A small image VQ-VAE, trained from scratch.
Training: muon at rate 0.012, 16600 steps, batches of 64.
Rows from block 3 of the decoder, named by matrix and row number. Each number is 500 + 40 x the weight over the matrix's rms, rounded and kept within 0 to 999. All counts start at 0. Numbers have three digits each.
# conv: 3x3 conv (decoder.decb.0.1.conv.weight, 96x96x3x3), inputs 48-71, a 3x3 kernel for each
conv.15:512508463481566477543473465495487523483509479504501487569472529509567605569548470540501459504440527467571589547509544485432436472501460462540483491512498509505521570463491435530555488492524513542488527518470488477440503513481518553497518563495451534534448553525502512533518525547567498477527473440479486501525530536482499537544530496508513411504575543548515520521489492486471451458484548424498650549633619495584516508581552481556485500480440508499520458543516526482568482473529542567483541484479461400511483549618481587612441512539478518498543477496529459478515463442547463480472482522525548564459475439479491450498519451478391502534563572535485550
conv.16:490535477544508500530489484488569578486484523545471558536560497526551507567525481453493486489459543535509526547521496519528479502509475460498452473477456477485496490549486565603529535572460494447489512465495459494468534495497536517500502505481485463496493467534456505524520549513455578498449556485491492477506474448495481393486489544468428442521519484483512527460466512498467510466409482443385432520430551546504479510521527485521536434459447489434472468432419509516571463456548436479579483453462457339411490497509514557553495522497498484509482503491479504462517456468503513543455483542456556509517526560479472548481486490494476513507478538508500499
conv.17:502495459464538529461473480493532488544523458481567452501552455519583511493541481450522552493452481535504473478528598463558561436510526457435439502528514455480473505429419494497512527485550528459505506532550448477511514494504470501519479466485468484490541489492513539562443490426488509523538471586557501477527512491528527532540500561566456572588475524459491481480538485432508424418429469452439467503504501574589535519505487499492506499490467505512500460507473469497497492524513525488510493518489531496470478516497533563548532522506511507558422442407493526482513494463483491526455484461589543452489523567491513539518486510495483456515476467518467506
conv.18:496502493498479473535533479487487459482541482440536498444471498519588535499500516485488466511538492494524512467492475436516476457527480517510536548529482533518508498481491491597499491566456510472439441417451526546535530533528570555494487484465462457448487493487482504467521512519507624548448606491490504457522546477507530446445456490503490479569553523489505495496541456495469412490502434491599500479490450482467492525506499497526495471486492487469511448455499482445488506504533490499522515458478487468536523487502494494459554570507535516507478523521496498507508497515507504504532542505443509515500469492515496521522503492507489472521547444500470471
conv.19:505479512556533475491522463542541463534516542458441580440530495453501524402526485494477556513532493531503516493489438467498520501511536431497511553476443552534526436527469520459533448582515483529478525495499474552462505465450529464491442456446490478465496417428502480481514507485503566491459623488533522477482466487491481512483490459535541481511492439482543540486518546511518574542539470528539453467442476498495462536493500507514507499487533450485482471485423471574519424468487528536536497507507511498478533584537481551568486527557493503481433502471516542492450479441468498469496501503467464472481491449465461459453425440445485455473466501475492487
conv.20:522472523461491504533509491516459550519455563505374413537487516546460455481460407519524469390459472553542555443504491456512499546565527502524520531508529470512531509418427500388481501469477531488495549433529552553556478506513445484491434498457479465518515488536508429499507473530529430541545512548557490559555489515514546516500513494434425508445374438477501511467499510514559524457524530425530500538477518497455490532508513448437424536532473513563516470495484464435506474456530564543554477559499433495520555532578497498462525521477503494437483442449480487541468514548528522473473475492532488527518498461502475500513516565550522547528468496562528534
conv.21:563513530552487505513506509485511534486541533447525516551565548517499497454486493509480491540505485550453475539546546525545533533517526499549529549569504551526513496494516519512518472488515510553550517515439504514493464492432499538462448459471516485495468502512503534493476502470499546540490483470467503537499553518514544561486525539460541453453544491509421463523480487504516503514575507552549465492460434535473486509475501496479516494456458483469449430493475548572560508456423538574529460521503498544553424473467478420410508448431484461447515492482494464504506477512453484510540542541501567490497517502550537500545526505483521472551594489508563485
conv.22:453431505436528510505587474496572487474491527489549518561544498529503496510452503530538549524569466528435462537508502527513502496511570493530534472558549495495504504497565555551531522463536472499514489524476470474483490468449459429425491467515599439501587467482601531595460501510507577549500537546475449509479522542494508466500441449640459506567518533519563506488580493441515437430476485461491460450517482452571411439571441510627500502432514453487464478497481509528516485466477478465517518417494556576567424507539497485504473493478442483449482498529499518431499483501498511604486481500615487431475482480455498496503501494481497481513487491523477476
conv.23:518539503526532538536589572520478531517467465542472459495486515545467524509510550393468457487457518424557504513507556584529544582568607525523542497494487489472464545427477464605532450519511485530512444514530529589565603526539536455477544487562465450448417448485422497525479503490458511530522556551523576502524575420492501454393456483476546496451475456547462467578470500539484507518502492524524514480513533492535562514488524467450443501568526547530497539519476447457342542578526462505526470558490478510486515584539465449457457471511521546549492438473519477488482477454510481475496569518524485478522501469459504473475505470526479485480497472496506499
conv.24:493465450482444519530543509545510587540517476500517473523495421532506486502485485491468478459487445474590475518534455493519458554585500481455484522456515454455549496510443518560580425400500454512476471486502520512470531538491513547471515527503526553536496535546536502538491505510531512519492487547470391477539463509519463528495527574507493533559468537460476430461497476506557519545609537534500505438486460532575529506491488517532515512569630455441585457354435508573594429413448542543487484511498483540491508553512540561536435467524472450471520514548490498555538542592508467477501462497488535568498507518505511513451471502497538500460445426481528430
conv.25:454462492465576503444518492442489485513538484463506490573530509541531442610480525458436480492570512517534557455475497441518519473450478484515482520553488491471467493483478493556497494467495501527456545552542542479515545509462536499467509519468445536508477563530485533540520525490561459540561452490520520460506523499511512462513483551480499501469496490490549508500579447506470472448415552485485529517531534439534524504552462526470508469476485467474512517516492548476476454479478493497520514481513510481437570461462514496486503555527502511531525522567473485512503493499513565501481497552525555505522520498502492484480489484524520517505480473501517497
conv.26:449470494536485573482514558493516544494500518534525476508468523460462513453565537487512510519560406524509494472487438489542501518498552498484559484523557511529441438554554567538595535487474487483456485471604502468497512482477461432538536475512508540453469458497467416463510555525505466477477552534526509550502464516541504497486487443539478486505454451416498485464456470516535483516509450509474426529515544490500465510404420469440450469571495468519370504532464499497443526504507557447488489571543522592409535544528500520512508487516498542497469500529474523451498473529551569494535524449542556489485486533533464482465487483513497518508443559499582494
conv.27:510553615419623530445637505581490538561468536601533494490516552462492471501543539596525539524461532488594558546502520508498544484525496447499472525526441462461489644363383553371496602363482508527476523479514540497504459437515471480506506515518449429508462421548518539547545535475487528552494513532520552451568525468504569487428455626495486657500442525509521452540484497510513536462538568429436438529474464494473471435525537452459522551560473500542525462525476497455495529449455525534508512411451524366437601512412521522465494513484489474549557518419443520628454531612400467496499522563402565502540574473512518465473494499487471444456463431529573490
conv.28:409542540523540512536543496390508497397559488513440426541502548492465507514554547428493507430412498501499558469460456483491489526503482469508458508526453459436452459530461432593566555498319530473505497573551514537516480493507486425506548512521541558499482523539555504469462552522502556470483448426504512513504473535512502480456483424532491447456466425487507486435536555461445552453508421408484463470441538510596536584549491546405422495511507455513528483405507547474471533528497531517494506606556579504500487431577523531528514490519542528546430534475569573468561445502619515542498419512468518555538552551538507493462479473480488512437443522539546537
conv.29:539484517515526587496493534510457450529506502495526573503566495481559531518500507477433449516631540524461443484512485440539484500511479533439481503428500472434466541551553490372493534481528471457522541609527541521494466508503471546496493571550474454499508513516550496545528497493508538514512522532477488500542465543538542497516466522559510530540483497502443492480488479519480435381418497457506542516488497517461506468480507511502533463472500472528486503505527440510556487467492552488457486523483469517541499445479477461518490491524488470485478451517505519475459496484581512447494591460501581479497473491539501500530465479448471475492500496469563536
conv.30:485534519496490530560484455467567458458494515569503448493470500402618531502516475496530435527455461496549458558502510502431479498493455469495491473535492523541532497530487465595502467512459489534471490571435545511485450472437492478462453440527543538528475538530512523520528519543557490524526500498443481492552484408492461501501510529521465542491437518526517491433585517480528465436422594434415511570570580492466492474497469507487471495458473506482449535466500473499504490536497503464476487590559454485452567530520488536483486547522459472531453472464406515476548564514526570470529542597424488512484497461519505481484500504469493552481550492425500489
conv.31:447483509488500523496487529524521516517425496545482528487521430504601443498514467450448476488529488449467502497541513495537505476460459474515524501520517543522526537557519496395474519467480500587573472545513467497501447476509475483510486482499499563515503563553499530469535524520511540465499525521526517519516490532499504535536540515460506490442490496516474468504505479467469505468495461514501469498510505515498476467494502477488500488533526504538525483493493510512536529571547482477512490503509530509511504495500490506513520587580530570565485497413549530465517474467500488548461479540476470502515511525479475499481480490483490511449511516500511493
conv.32:507509506528595522454574487552485418570534471577523496450416454452455528430434461532493570534434501479558493506453503467473498497529555537537517520554491494523516447495478499505553510397534504520517528474549491535513536556523482437522513514472510495508523495566508545539554526554515495509449535526506502508559445494517516561463466497513473496552524485507440445499455559508447493487403474578572506524520531518538454524510535476518531499475515541474480558543490535514469475527495512537508530455546561434434544616551524491483470480490478475478532519514458500480508504461487488525646540520465523475528522540499505503506469512451462511460455492482461515
conv.33:555538511501557517511495468617534503508461449565418490526526508525643532483517457535560468541529513485491499504539470516543500449503493443435452502486453468470452521475476523571534481409411453433450515528510491426501525530506497497487552510507556472487480460480476451457547508496542523489507523491486548539509520463520540504497514471467468507474463561476504484504539471481493489507590510471500498505526523481475486490487546505476492472463441470468475455467500519475492533512525539502480446533458488544560494436495487474528494495562521544588499482480526451491524485519530528498491441494432468503500499555489467521517524529537518496509510531547473493
conv.34:503479504489539502538544495474491517472531544492476474591515524542491471572578510542470532436433494528491472501480473487458470453450440481457472494494522447447521572420459418526608535519514497528541491460527493432532482468520504466451543523523437496496458494502460476511413510498475520466544543455510461481432386393478444475471485561522475559495464527514507456491450432502415463455468433421515446499518528492521513513548513482484464453455519411432473437440488520513531500497541496470468523479498506483504487466485537506548575480588529525611481513508469556530482531472556550489505412504541566506562527513513523529525508518467505492438468480454539501
conv.35:493472476551495514540488531490632504487465365503352424473500497517547490523527490468597502441537576523574546508500488508519463484526504543532484477417503486430555416529487569511398590423541435605451456519469514506495487478477438524501460523489557511453510503435492457494514567493560529492492417474481570502556539529510459534493468488502422508532502538438543487445578463443471495575464575455444503491544494629584428496525473454462450544454545536509539440486510476449434455488494504529543518504557458473532406496473435500483457536516488495544546544464492492501468555495425537552467456555474503529485510534482494508467519561470473535491490491501541528
conv.36:462458479530459486537499484469570513497572592496459574497472468578541535481486469506540478492548473535530483507515518502476508555532538494516540518549472512537555479498503472581487482550574504503545493477499496502505466479458428430431440433480521496530557531524518541520491520524497555540452496526484539527463539502466479428516477519505431473526517493484473498502503544489486511512441380491481460514499492512459522512459505465467515488461497482481503506482467516537551517429513519561531497546481518545489488557517516518550534531557496505482515471542551489506494480477498502517543574550494514553529470451500476481503465500483458510487447477480438548
conv.37:517573465398496471490465508501392487554410399470558582488576518550517511493537509557458496504640491512425511537485501495546523497493445508484424516470477555526469536593542496381495468527543487466493535455475443453466476499505521529521506477460526538556531579506463476482486464482456417479504482491482535476493587543506496454555503485548480411494484485519516528598514510499526539517518504537552604504575494460488500470429412480389412496467425440462458497580526480575574488448507455509494514484462508538481441432493465506483483477506488527516526511529540484457543449474578469522483436563522515529512483518499512502517520519426464511513459518462500532
conv.38:504509509512544494482487463561501506533446433568512558529482465501562508457496478464524436428509506491503496456490487505512516456478507533509483509542516491555505576550527412506571471475480487478491480533474455469428517534501501553487499470477542476514515510540526554524563501522507496535465494501473527506458454465506477522453504498443451483546509505462424445464463464463466465557547572462503617522537547519511494455424409503472488511488510514493453519492507461466455486586515464556509558555502524484554478458460489473471502480485523521511478523514591615520529537436556565468474543541471449500497525490501483488568547522495509552476535556468456510
conv.39:497481523501514458515593521496509497531549539536409526505513497465534471512545500538526518491418503514516527472489478513554525534511509564492468529501527507519492539297414431459462440520491476520501474484532507512496529500476523505542544518461461525520423522541359453531484528488423501515488512503534540491549548491527484501481498486543514526501413451523522461574535508518514551525477490475489492441424503461565517491591516458423431466516521541505515509512464464464483486408475501426497464453513426452455510480466482516526477499513518489450538535521388432455546524484401443517378291520526396527515516499477524497491498512434411506515482516521473476
conv.40:443529443518557403530482413569476431575373434574560490474515531474493532470465501502493484535441514495446527471506536486527558484509546543441433512470426530494441575555565486442501536467440445491512482549562496469487513491479529506501569521505514394445517425453460486410518506482433508471439516490439462436468462453466505515451482503494458510529549535530526485496498479546501528467590488490603504455488510575557494455466500480529563477502545460533542437524541486525484510547483519497484507528589480478585502501542468483484516506543509493513441478369438470308514471375439528518575481495452529468514499505531509533522474527496501498494549508475548487
conv.41:457484519458542497503429442523446487580553561545611451465528482426523508554517509528493514445550536486531511500461509466481489517546493542524447452530470454532505577493481580355507585389479528479514552395553471541471514484479516539475519530477478422471564419470481553574439534537484563538573485461444484465524557543457562494503432564579469502501538417541489505580465520508550533514525602501455535508488489478534539467512494440481488519468537523425454526462454476484520481529497457503492476498490600548560438549478463500494460453480508450475441511513483489572486464545472445571372591539470545512546492462538485520474441487497517493482468482491556578
conv.42:496529475533566504595529459430495521470439495462489533480534470531535459499503480468468421485495498396444500483484485469485486434453455483560539513533466555566524479537463447472406429497494506549441510512415432485461492490479493547517535536459438525509456534514505535544481553518490552493469563526501539497491467460537483505601546520530441541549485597528525513532492449521528503502525501513496508459538465488550506495507477483441493591552558574534545537533546478546529519562544505449475457520445502542569430486495484489499507488483503505469504480476514436485460470482520573481512496484533483459497458460526476470554517512493482479517496475455439439
conv.43:520530528490492519506501498489527505511444545547458494503483493496499506478426497429483495474554568524399487476471497503460543471410467525486437497473476502476450505531523568539589494583543534438496490592517519530504517448492500483446464438462506551436504542504458475532475553470492524534503482504529557509462540486500475454455500498434418455454426394492585467510574524448447489527584531470444502533477507509611521486535570483406464546581527547639526592546536495424427536413468464456502506595527522515634491401458551468454601556498545527526521520538486547545509510456536518533552576558615500521506532447495570540475502475489491503481500535483496462
conv.44:502503445565529501476474549541491526513453442530554462456536455498629460484532493469493462523486465475573545492458446515451416542529501500510475491494516449477517547442408506544469488492516516506542475491486464491532480529517488513464521511503419449521453501494466541474543499509527505514535414517508480499505537513472432456499556516491471492527486525514508483491491488506509504513500459559520478532583487552482497462477486465436476471454510498468447516468504526499543502496540523484531530400427516490427466543524503528571502478522551520528473535494496541524489486518475445538591502435499504481545494484500469489502487525490468442509562469584537491
conv.45:532440469451458396500488485535415459502371491518467434500483510473576420450523494542514524533541494513544523529478522542523528518509495461530535522555473458485537500425486504498517509482474520482480505468476543506517500510499539491476478504498492481507419433507467418476420464522457600495454551499540478525542477476570516512530520516544482474495496486504467474557492505492469478461477457446463430504514561472483466515446478540480485537470484576476542468503510501448428505493441519517515507490540543578630532508508497490495501571513429488456464491527484459480486494511532546523556513579451542594529509531454476487481498501554444491466530474528490497