config = dict(
    model='image VQ-VAE',
    dataset='microscope photos of single blood and bone marrow cells',
    train_examples=97085,
    image_size=48,
    crop_scale_min=0.7,
    horizontal_flip=True,
    translate=0.12,
    color_jitter=0.2,
    bottleneck='vq',
    downsampling_factor=8,
    encoder_arch='resnet',
    encoder_norm='batchnorm',
    encoder_activation='relu',
    encoder_depths=[2, 5, 5],
    encoder_kernel_size=3,
    encoder_stem='deep',
    encoder_avg_pool_shortcut=True,
    encoder_widths=[64, 112, 192],
    loss='l1',
    latent_channels=8,
    decoder_norm='batchnorm',
    decoder_activation='silu',
    decoder_widths=[48, 48, 96, 192],
    decoder_blocks_per_level=2,
    decoder_block='plain',
    decoder_attention=False,
    decoder_upsampling='nearest_conv',
    codebook_size=512,
    init='trunc_normal_002',
    residual_init='scaled_by_depth',
    optimizer='muon',
    muon_scale='spectral',
    lr=0.012,
    momentum=0.95,
    nesterov=True,
    orthogonalizer='newton_schulz_5',
    adamw_lr_other_params=0.002,
    steps=16600,
    batch_size=64,
    epochs=10.9,
    lr_schedule='step',
    warmup_steps=3320,
    weight_decay=0.01,
    adamw_weight_decay_other_params=0.01,
)
Rows from block 8 of the encoder, named by matrix and row number. Rows with one number belong to one channel. Each number is 200 + 40 x the weight over its row's rms, rounded and kept within 0 to 999. All counts start at 0. After the name is the row's rms in percent of the matrix's.
# convs0: first 3x3 conv (encoder.blocks.8.convs.0.weight, 192x192x3x3), inputs 42-55, a 3x3 kernel for each
# convs1: second 3x3 conv (encoder.blocks.8.convs.1.weight, 192x192x3x3, transposed), outputs 42-55, a 3x3 kernel for each
convs0.167,102,256,196,176,228,218,169,209,251,136,173,181,220,184,248,161,178,206,202,209,206,164,211,223,248,221,183,134,129,188,158,167,230,187,138,255,180,168,179,220,215,221,186,177,179,215,218,261,189,223,283,246,267,149,143,178,195,285,206,234,215,203,228,214,207,195,207,195,186,235,172,225,205,216,225,188,213,274,145,150,257,173,174,165,191,189,233,282,180,177,156,257,284,174,178,191,248,270,208,178,198,226,193,178,255,224,217,219,206,256,199,232,239,226,243,223,177,194,253,193,142,230,255,171,249,171,108
convs1.167,110,161,195,216,201,189,203,170,183,168,191,245,183,191,169,223,204,191,202,205,215,272,211,168,259,179,164,234,176,177,209,157,187,211,190,266,185,216,191,142,243,222,184,220,205,181,195,205,121,163,144,192,208,174,150,226,231,200,188,164,201,222,222,211,177,262,283,201,187,200,209,227,228,148,128,102,177,167,136,213,148,97,156,121,168,175,118,190,194,215,199,239,184,123,206,213,167,232,189,134,177,235,195,279,222,231,174,200,226,180,164,171,170,194,163,192,173,156,184,169,227,178,163,171,220,211,201
convs0.168,099,248,218,201,135,256,242,147,234,187,163,170,187,189,231,245,151,213,208,137,183,133,196,229,274,145,189,192,209,180,215,240,165,155,251,170,217,214,161,194,220,206,300,223,212,197,201,171,198,254,186,276,248,220,124,224,198,158,251,157,263,177,190,156,191,170,154,178,224,207,137,194,156,113,141,181,149,170,164,204,224,236,205,192,149,237,216,213,186,197,190,279,189,184,242,252,264,169,177,170,127,185,160,143,227,206,164,161,171,205,208,180,246,131,299,200,188,156,152,174,232,201,216,213,189,210,233
convs1.168,107,156,221,196,148,122,103,149,157,211,187,195,189,147,218,210,186,174,149,161,185,121,244,196,162,223,228,175,173,214,125,163,181,178,176,206,206,185,172,268,158,176,207,203,257,237,220,207,181,167,168,173,235,170,171,207,170,243,59,223,216,224,162,220,205,201,239,104,115,166,239,187,135,241,189,246,211,254,307,209,253,343,253,213,217,163,113,146,219,177,173,194,131,189,202,169,216,239,148,168,165,258,192,183,234,192,193,215,216,265,213,157,135,159,108,197,159,187,183,142,201,203,184,136,135,161,198
convs0.169,101,220,247,223,196,196,176,205,188,205,221,223,217,166,200,217,210,174,230,208,164,259,231,303,234,233,218,280,183,217,230,228,191,143,261,242,208,244,272,249,221,238,209,190,182,196,209,160,189,163,192,111,191,220,170,219,145,165,220,200,120,226,180,259,183,234,124,162,152,148,213,251,215,158,162,216,187,224,208,184,179,145,173,240,250,169,213,191,185,195,176,221,216,207,157,152,207,184,163,239,178,194,218,197,229,227,202,168,210,228,200,254,161,192,122,258,244,304,172,171,150,169,197,182,237,250,240
convs1.169,106,156,161,147,178,180,229,198,280,215,190,165,175,139,196,194,241,200,186,213,269,246,265,227,194,132,168,125,180,183,163,202,189,154,253,194,187,201,244,186,203,160,198,197,249,164,150,226,205,248,204,212,216,130,121,241,289,202,209,185,211,222,240,252,203,187,210,201,183,248,213,209,251,235,211,216,123,183,200,146,162,175,196,194,277,238,174,193,163,227,227,215,171,175,268,199,258,177,175,226,227,187,154,206,203,171,160,167,141,159,157,224,233,234,246,239,239,234,211,210,180,236,242,204,266,257,129
convs0.170,100,239,105,214,219,173,204,217,168,185,162,190,204,198,171,119,160,261,176,168,265,211,194,168,173,195,178,186,252,202,214,233,255,244,169,204,198,209,194,195,187,167,213,185,175,194,213,218,153,209,183,220,186,178,170,209,159,195,161,193,237,236,218,185,229,141,215,182,183,268,230,250,217,149,172,202,178,159,175,178,160,140,217,209,185,215,192,192,272,178,202,176,192,189,170,187,189,201,244,172,207,297,246,173,237,204,215,336,252,232,166,184,172,218,193,205,150,171,219,269,275,232,177,174,151,104,137
convs1.170,101,192,239,182,201,231,239,234,192,186,162,191,181,205,219,148,216,227,211,185,198,175,201,241,224,226,235,171,212,168,207,165,169,174,258,171,198,151,225,161,246,234,212,178,143,228,192,193,204,283,251,240,208,304,322,180,150,181,227,220,278,217,253,229,108,107,182,180,207,214,217,252,243,283,218,261,280,264,214,261,248,229,181,177,226,147,267,207,158,172,236,204,205,201,182,193,169,205,170,191,201,200,235,191,167,195,177,221,134,207,218,178,228,187,224,222,218,219,152,178,203,182,150,222,181,210,296
convs0.171,096,206,191,219,171,149,224,174,190,191,197,235,263,183,242,198,239,165,190,198,175,178,207,148,187,173,185,181,214,233,224,196,190,217,208,198,187,193,211,209,199,147,207,191,137,138,250,226,195,141,134,252,228,225,238,196,219,202,251,209,153,206,203,200,226,247,284,192,195,245,221,230,276,205,184,125,224,159,203,243,162,160,264,151,181,219,141,197,257,202,215,220,212,206,224,177,202,219,220,203,253,223,271,236,227,183,231,206,154,175,210,242,170,150,198,225,211,184,189,248,131,241,162,136,160,169,149
convs1.171,095,182,186,177,265,188,208,281,304,232,199,128,169,217,177,172,164,224,237,187,240,180,175,212,192,182,210,178,188,125,141,226,216,204,181,235,263,208,215,169,210,285,213,222,222,200,145,188,220,166,211,193,198,146,174,197,189,208,198,196,181,113,200,178,173,169,176,224,192,164,196,153,197,240,223,205,288,276,169,214,217,109,280,215,181,212,177,177,156,247,166,206,169,226,134,144,235,185,227,240,225,155,156,236,152,156,212,218,161,247,239,179,206,205,198,97,217,171,267,175,174,197,272,282,171,190,156
convs0.172,100,125,156,196,177,211,255,150,179,225,195,195,215,233,299,216,198,190,179,174,227,170,242,194,198,183,192,166,182,237,169,239,262,213,176,173,226,202,226,208,249,241,229,221,192,131,120,179,253,264,252,181,180,137,218,215,206,231,263,304,222,257,206,112,170,220,261,219,225,163,264,210,207,226,240,252,249,266,252,200,260,236,189,231,194,201,265,184,209,191,221,180,223,251,209,204,208,186,186,239,160,211,201,267,277,198,118,172,199,183,184,181,239,291,190,201,201,206,178,240,252,302,268,299,189,193,216
convs1.172,120,247,172,166,186,211,174,245,179,200,207,155,164,110,159,181,175,171,144,136,199,170,166,254,180,166,153,210,153,178,203,268,81,155,219,220,221,204,191,160,174,113,152,210,226,218,235,227,193,179,152,171,198,176,274,243,169,193,190,62,154,174,162,219,207,195,184,158,166,189,192,203,170,197,205,225,241,193,258,209,202,211,195,149,208,177,71,212,199,212,257,148,213,199,179,183,287,236,219,229,167,172,219,186,236,147,189,236,189,195,195,246,184,55,149,180,215,269,233,178,156,145,159,215,226,190,245
convs0.173,102,194,198,180,196,203,173,231,150,166,183,220,188,196,244,200,189,169,190,215,190,221,216,195,202,161,188,220,189,175,193,227,132,193,197,134,183,212,174,152,243,187,106,252,152,146,141,235,264,284,299,283,227,228,275,203,126,231,216,201,189,219,179,252,188,147,178,233,254,182,279,176,247,256,176,208,314,157,263,331,202,148,213,185,163,178,235,179,224,198,195,155,210,225,200,243,207,256,182,255,203,183,234,178,203,224,140,273,252,231,175,191,193,233,181,213,222,221,194,227,181,183,188,256,168,183,214
convs1.173,104,239,191,228,156,189,187,216,210,179,212,167,247,214,135,178,189,132,202,224,197,165,237,215,158,255,184,171,137,158,265,149,152,205,166,159,180,146,185,255,182,210,258,218,219,201,137,193,219,141,151,183,176,138,210,217,208,242,171,132,192,166,218,207,235,282,269,178,146,253,210,209,281,274,237,215,284,260,192,331,225,253,171,207,261,130,125,230,148,164,262,175,118,224,160,141,134,176,191,198,230,183,177,206,229,201,214,178,144,189,201,221,255,118,246,225,184,160,164,158,250,125,177,271,167,243,274
convs0.174,106,224,275,185,200,177,222,277,202,201,142,189,206,155,190,234,193,212,214,172,167,187,206,155,227,157,188,164,265,272,200,278,212,218,225,206,100,221,223,234,157,260,230,194,232,205,161,157,135,224,135,200,155,252,207,169,153,187,174,165,164,203,305,208,206,222,175,153,128,169,208,225,169,253,204,201,225,199,179,143,152,231,271,190,217,201,210,132,240,174,61,149,125,199,150,160,231,173,233,207,208,207,245,271,183,264,211,259,206,221,207,196,231,189,245,207,251,207,204,181,239,160,185,276,121,155,143
convs1.174,110,175,195,229,163,204,241,211,183,206,152,186,249,219,200,215,213,229,231,183,263,191,188,205,235,205,241,111,203,268,183,223,260,197,206,152,134,223,199,218,76,246,177,144,225,203,222,156,124,184,213,183,238,186,177,207,202,194,223,226,220,206,201,221,194,221,191,199,241,92,279,234,151,302,217,154,304,201,119,203,110,169,220,196,179,194,163,172,212,170,180,188,91,217,196,138,213,174,198,190,184,162,162,153,130,199,130,146,196,198,170,194,168,234,176,149,186,221,172,186,145,109,155,215,206,230,223
convs0.175,103,155,189,217,270,394,261,197,264,235,168,204,189,199,182,221,216,124,194,215,175,219,212,223,172,232,157,186,216,220,151,200,159,201,187,170,186,167,201,137,198,229,251,223,239,172,205,227,200,134,283,110,193,208,263,187,188,204,191,248,178,204,220,225,205,231,183,210,264,218,212,188,194,186,184,180,203,190,248,207,200,192,210,242,188,231,206,215,221,223,184,187,204,215,238,336,181,186,189,194,202,195,135,188,315,209,214,155,193,197,234,193,207,217,154,195,221,144,224,223,245,241,204,290,237,222,232
convs1.175,143,191,132,205,214,140,165,173,177,187,204,210,205,163,158,233,177,214,216,152,174,184,190,249,233,226,243,223,154,181,164,208,155,214,211,220,220,171,140,207,162,188,207,201,211,181,191,156,247,228,162,152,201,158,200,217,232,223,213,87,209,218,252,222,234,343,262,171,165,223,230,130,182,188,193,197,195,234,160,205,209,228,195,213,233,128,1,206,223,194,224,204,260,222,236,187,183,244,212,170,195,198,179,183,182,159,196,168,166,199,203,187,231,78,180,214,183,176,174,166,181,201,256,146,214,183,211
convs0.176,100,194,188,145,165,191,132,203,190,209,243,265,209,251,201,252,200,159,222,172,179,211,182,203,198,228,237,218,132,316,222,224,303,223,179,182,167,218,223,235,179,261,187,220,193,206,163,217,187,289,265,161,221,117,263,201,159,163,169,236,186,219,166,192,240,195,200,197,223,203,164,227,243,219,242,165,225,238,215,183,184,206,122,206,234,177,206,240,164,201,219,90,227,268,227,156,218,166,190,215,223,207,177,241,175,211,207,210,253,148,187,211,172,232,195,208,126,159,168,210,152,211,241,231,166,182,155
convs1.176,092,184,217,233,266,217,252,299,194,172,263,183,123,171,243,220,212,159,154,171,204,162,156,217,186,249,210,229,152,164,166,148,231,164,135,291,192,220,227,184,185,149,139,191,194,188,175,261,228,233,216,195,188,209,216,171,204,202,212,246,175,215,190,88,179,215,138,239,215,214,186,143,109,201,254,238,156,166,173,151,214,213,205,182,182,209,157,191,208,207,191,223,227,233,93,112,148,205,152,136,231,145,168,140,121,198,150,147,162,190,221,164,197,197,131,202,199,246,266,248,129,259,204,214,263,192,210
convs0.177,106,220,234,180,178,278,127,274,306,178,181,171,224,215,234,194,207,142,146,215,185,174,227,197,186,173,215,154,199,222,255,269,200,238,206,256,259,171,170,220,171,236,254,223,195,205,199,165,196,231,89,173,250,227,190,164,187,244,204,227,198,204,190,214,201,202,249,202,210,181,245,255,235,111,198,188,200,115,227,186,247,126,200,255,235,251,266,208,181,216,245,171,77,162,177,194,124,192,198,201,215,176,274,145,140,142,187,192,209,262,204,223,257,94,171,222,265,250,176,212,193,164,164,170,124,190,131
convs1.177,112,152,142,163,222,260,157,193,206,162,221,169,218,175,206,251,193,206,244,246,170,246,234,225,214,254,169,266,248,201,224,212,187,162,264,201,221,192,238,217,233,206,234,238,200,221,307,143,223,232,124,91,263,225,205,190,156,176,236,211,150,205,177,180,241,300,214,169,176,253,215,154,182,166,88,133,208,215,185,221,276,284,139,196,152,212,240,205,215,189,144,180,182,187,230,114,232,224,264,193,199,197,206,201,161,275,255,239,250,236,148,146,191,121,128,218,157,195,253,255,235,175,232,268,90,157,211
convs0.178,099,231,202,122,150,153,228,156,188,176,183,186,179,206,166,175,200,188,208,255,228,225,219,209,200,220,252,278,239,162,189,160,111,204,185,180,246,207,188,180,272,250,175,243,235,181,273,206,252,308,219,225,234,177,199,208,175,211,290,202,201,246,168,197,237,227,169,279,299,241,174,164,153,236,208,198,246,188,206,231,208,179,257,240,231,164,176,258,234,164,221,201,168,231,215,164,266,211,246,175,110,212,111,166,217,146,219,188,115,199,236,178,193,187,228,214,233,203,179,200,182,123,137,199,120,167,253
convs1.178,098,218,236,210,219,226,197,226,199,209,246,203,206,194,230,173,172,223,204,130,152,225,137,147,223,89,154,157,124,174,159,196,199,224,164,170,214,209,183,185,201,217,185,221,203,269,202,195,189,160,224,198,218,214,229,160,260,188,179,227,172,209,220,255,147,134,143,127,216,220,165,238,206,227,256,216,182,246,214,178,194,185,143,101,88,193,133,167,198,215,206,192,144,256,130,225,223,151,188,245,265,231,258,202,197,239,265,188,218,188,226,165,114,140,138,166,193,213,177,196,120,250,232,218,255,298,238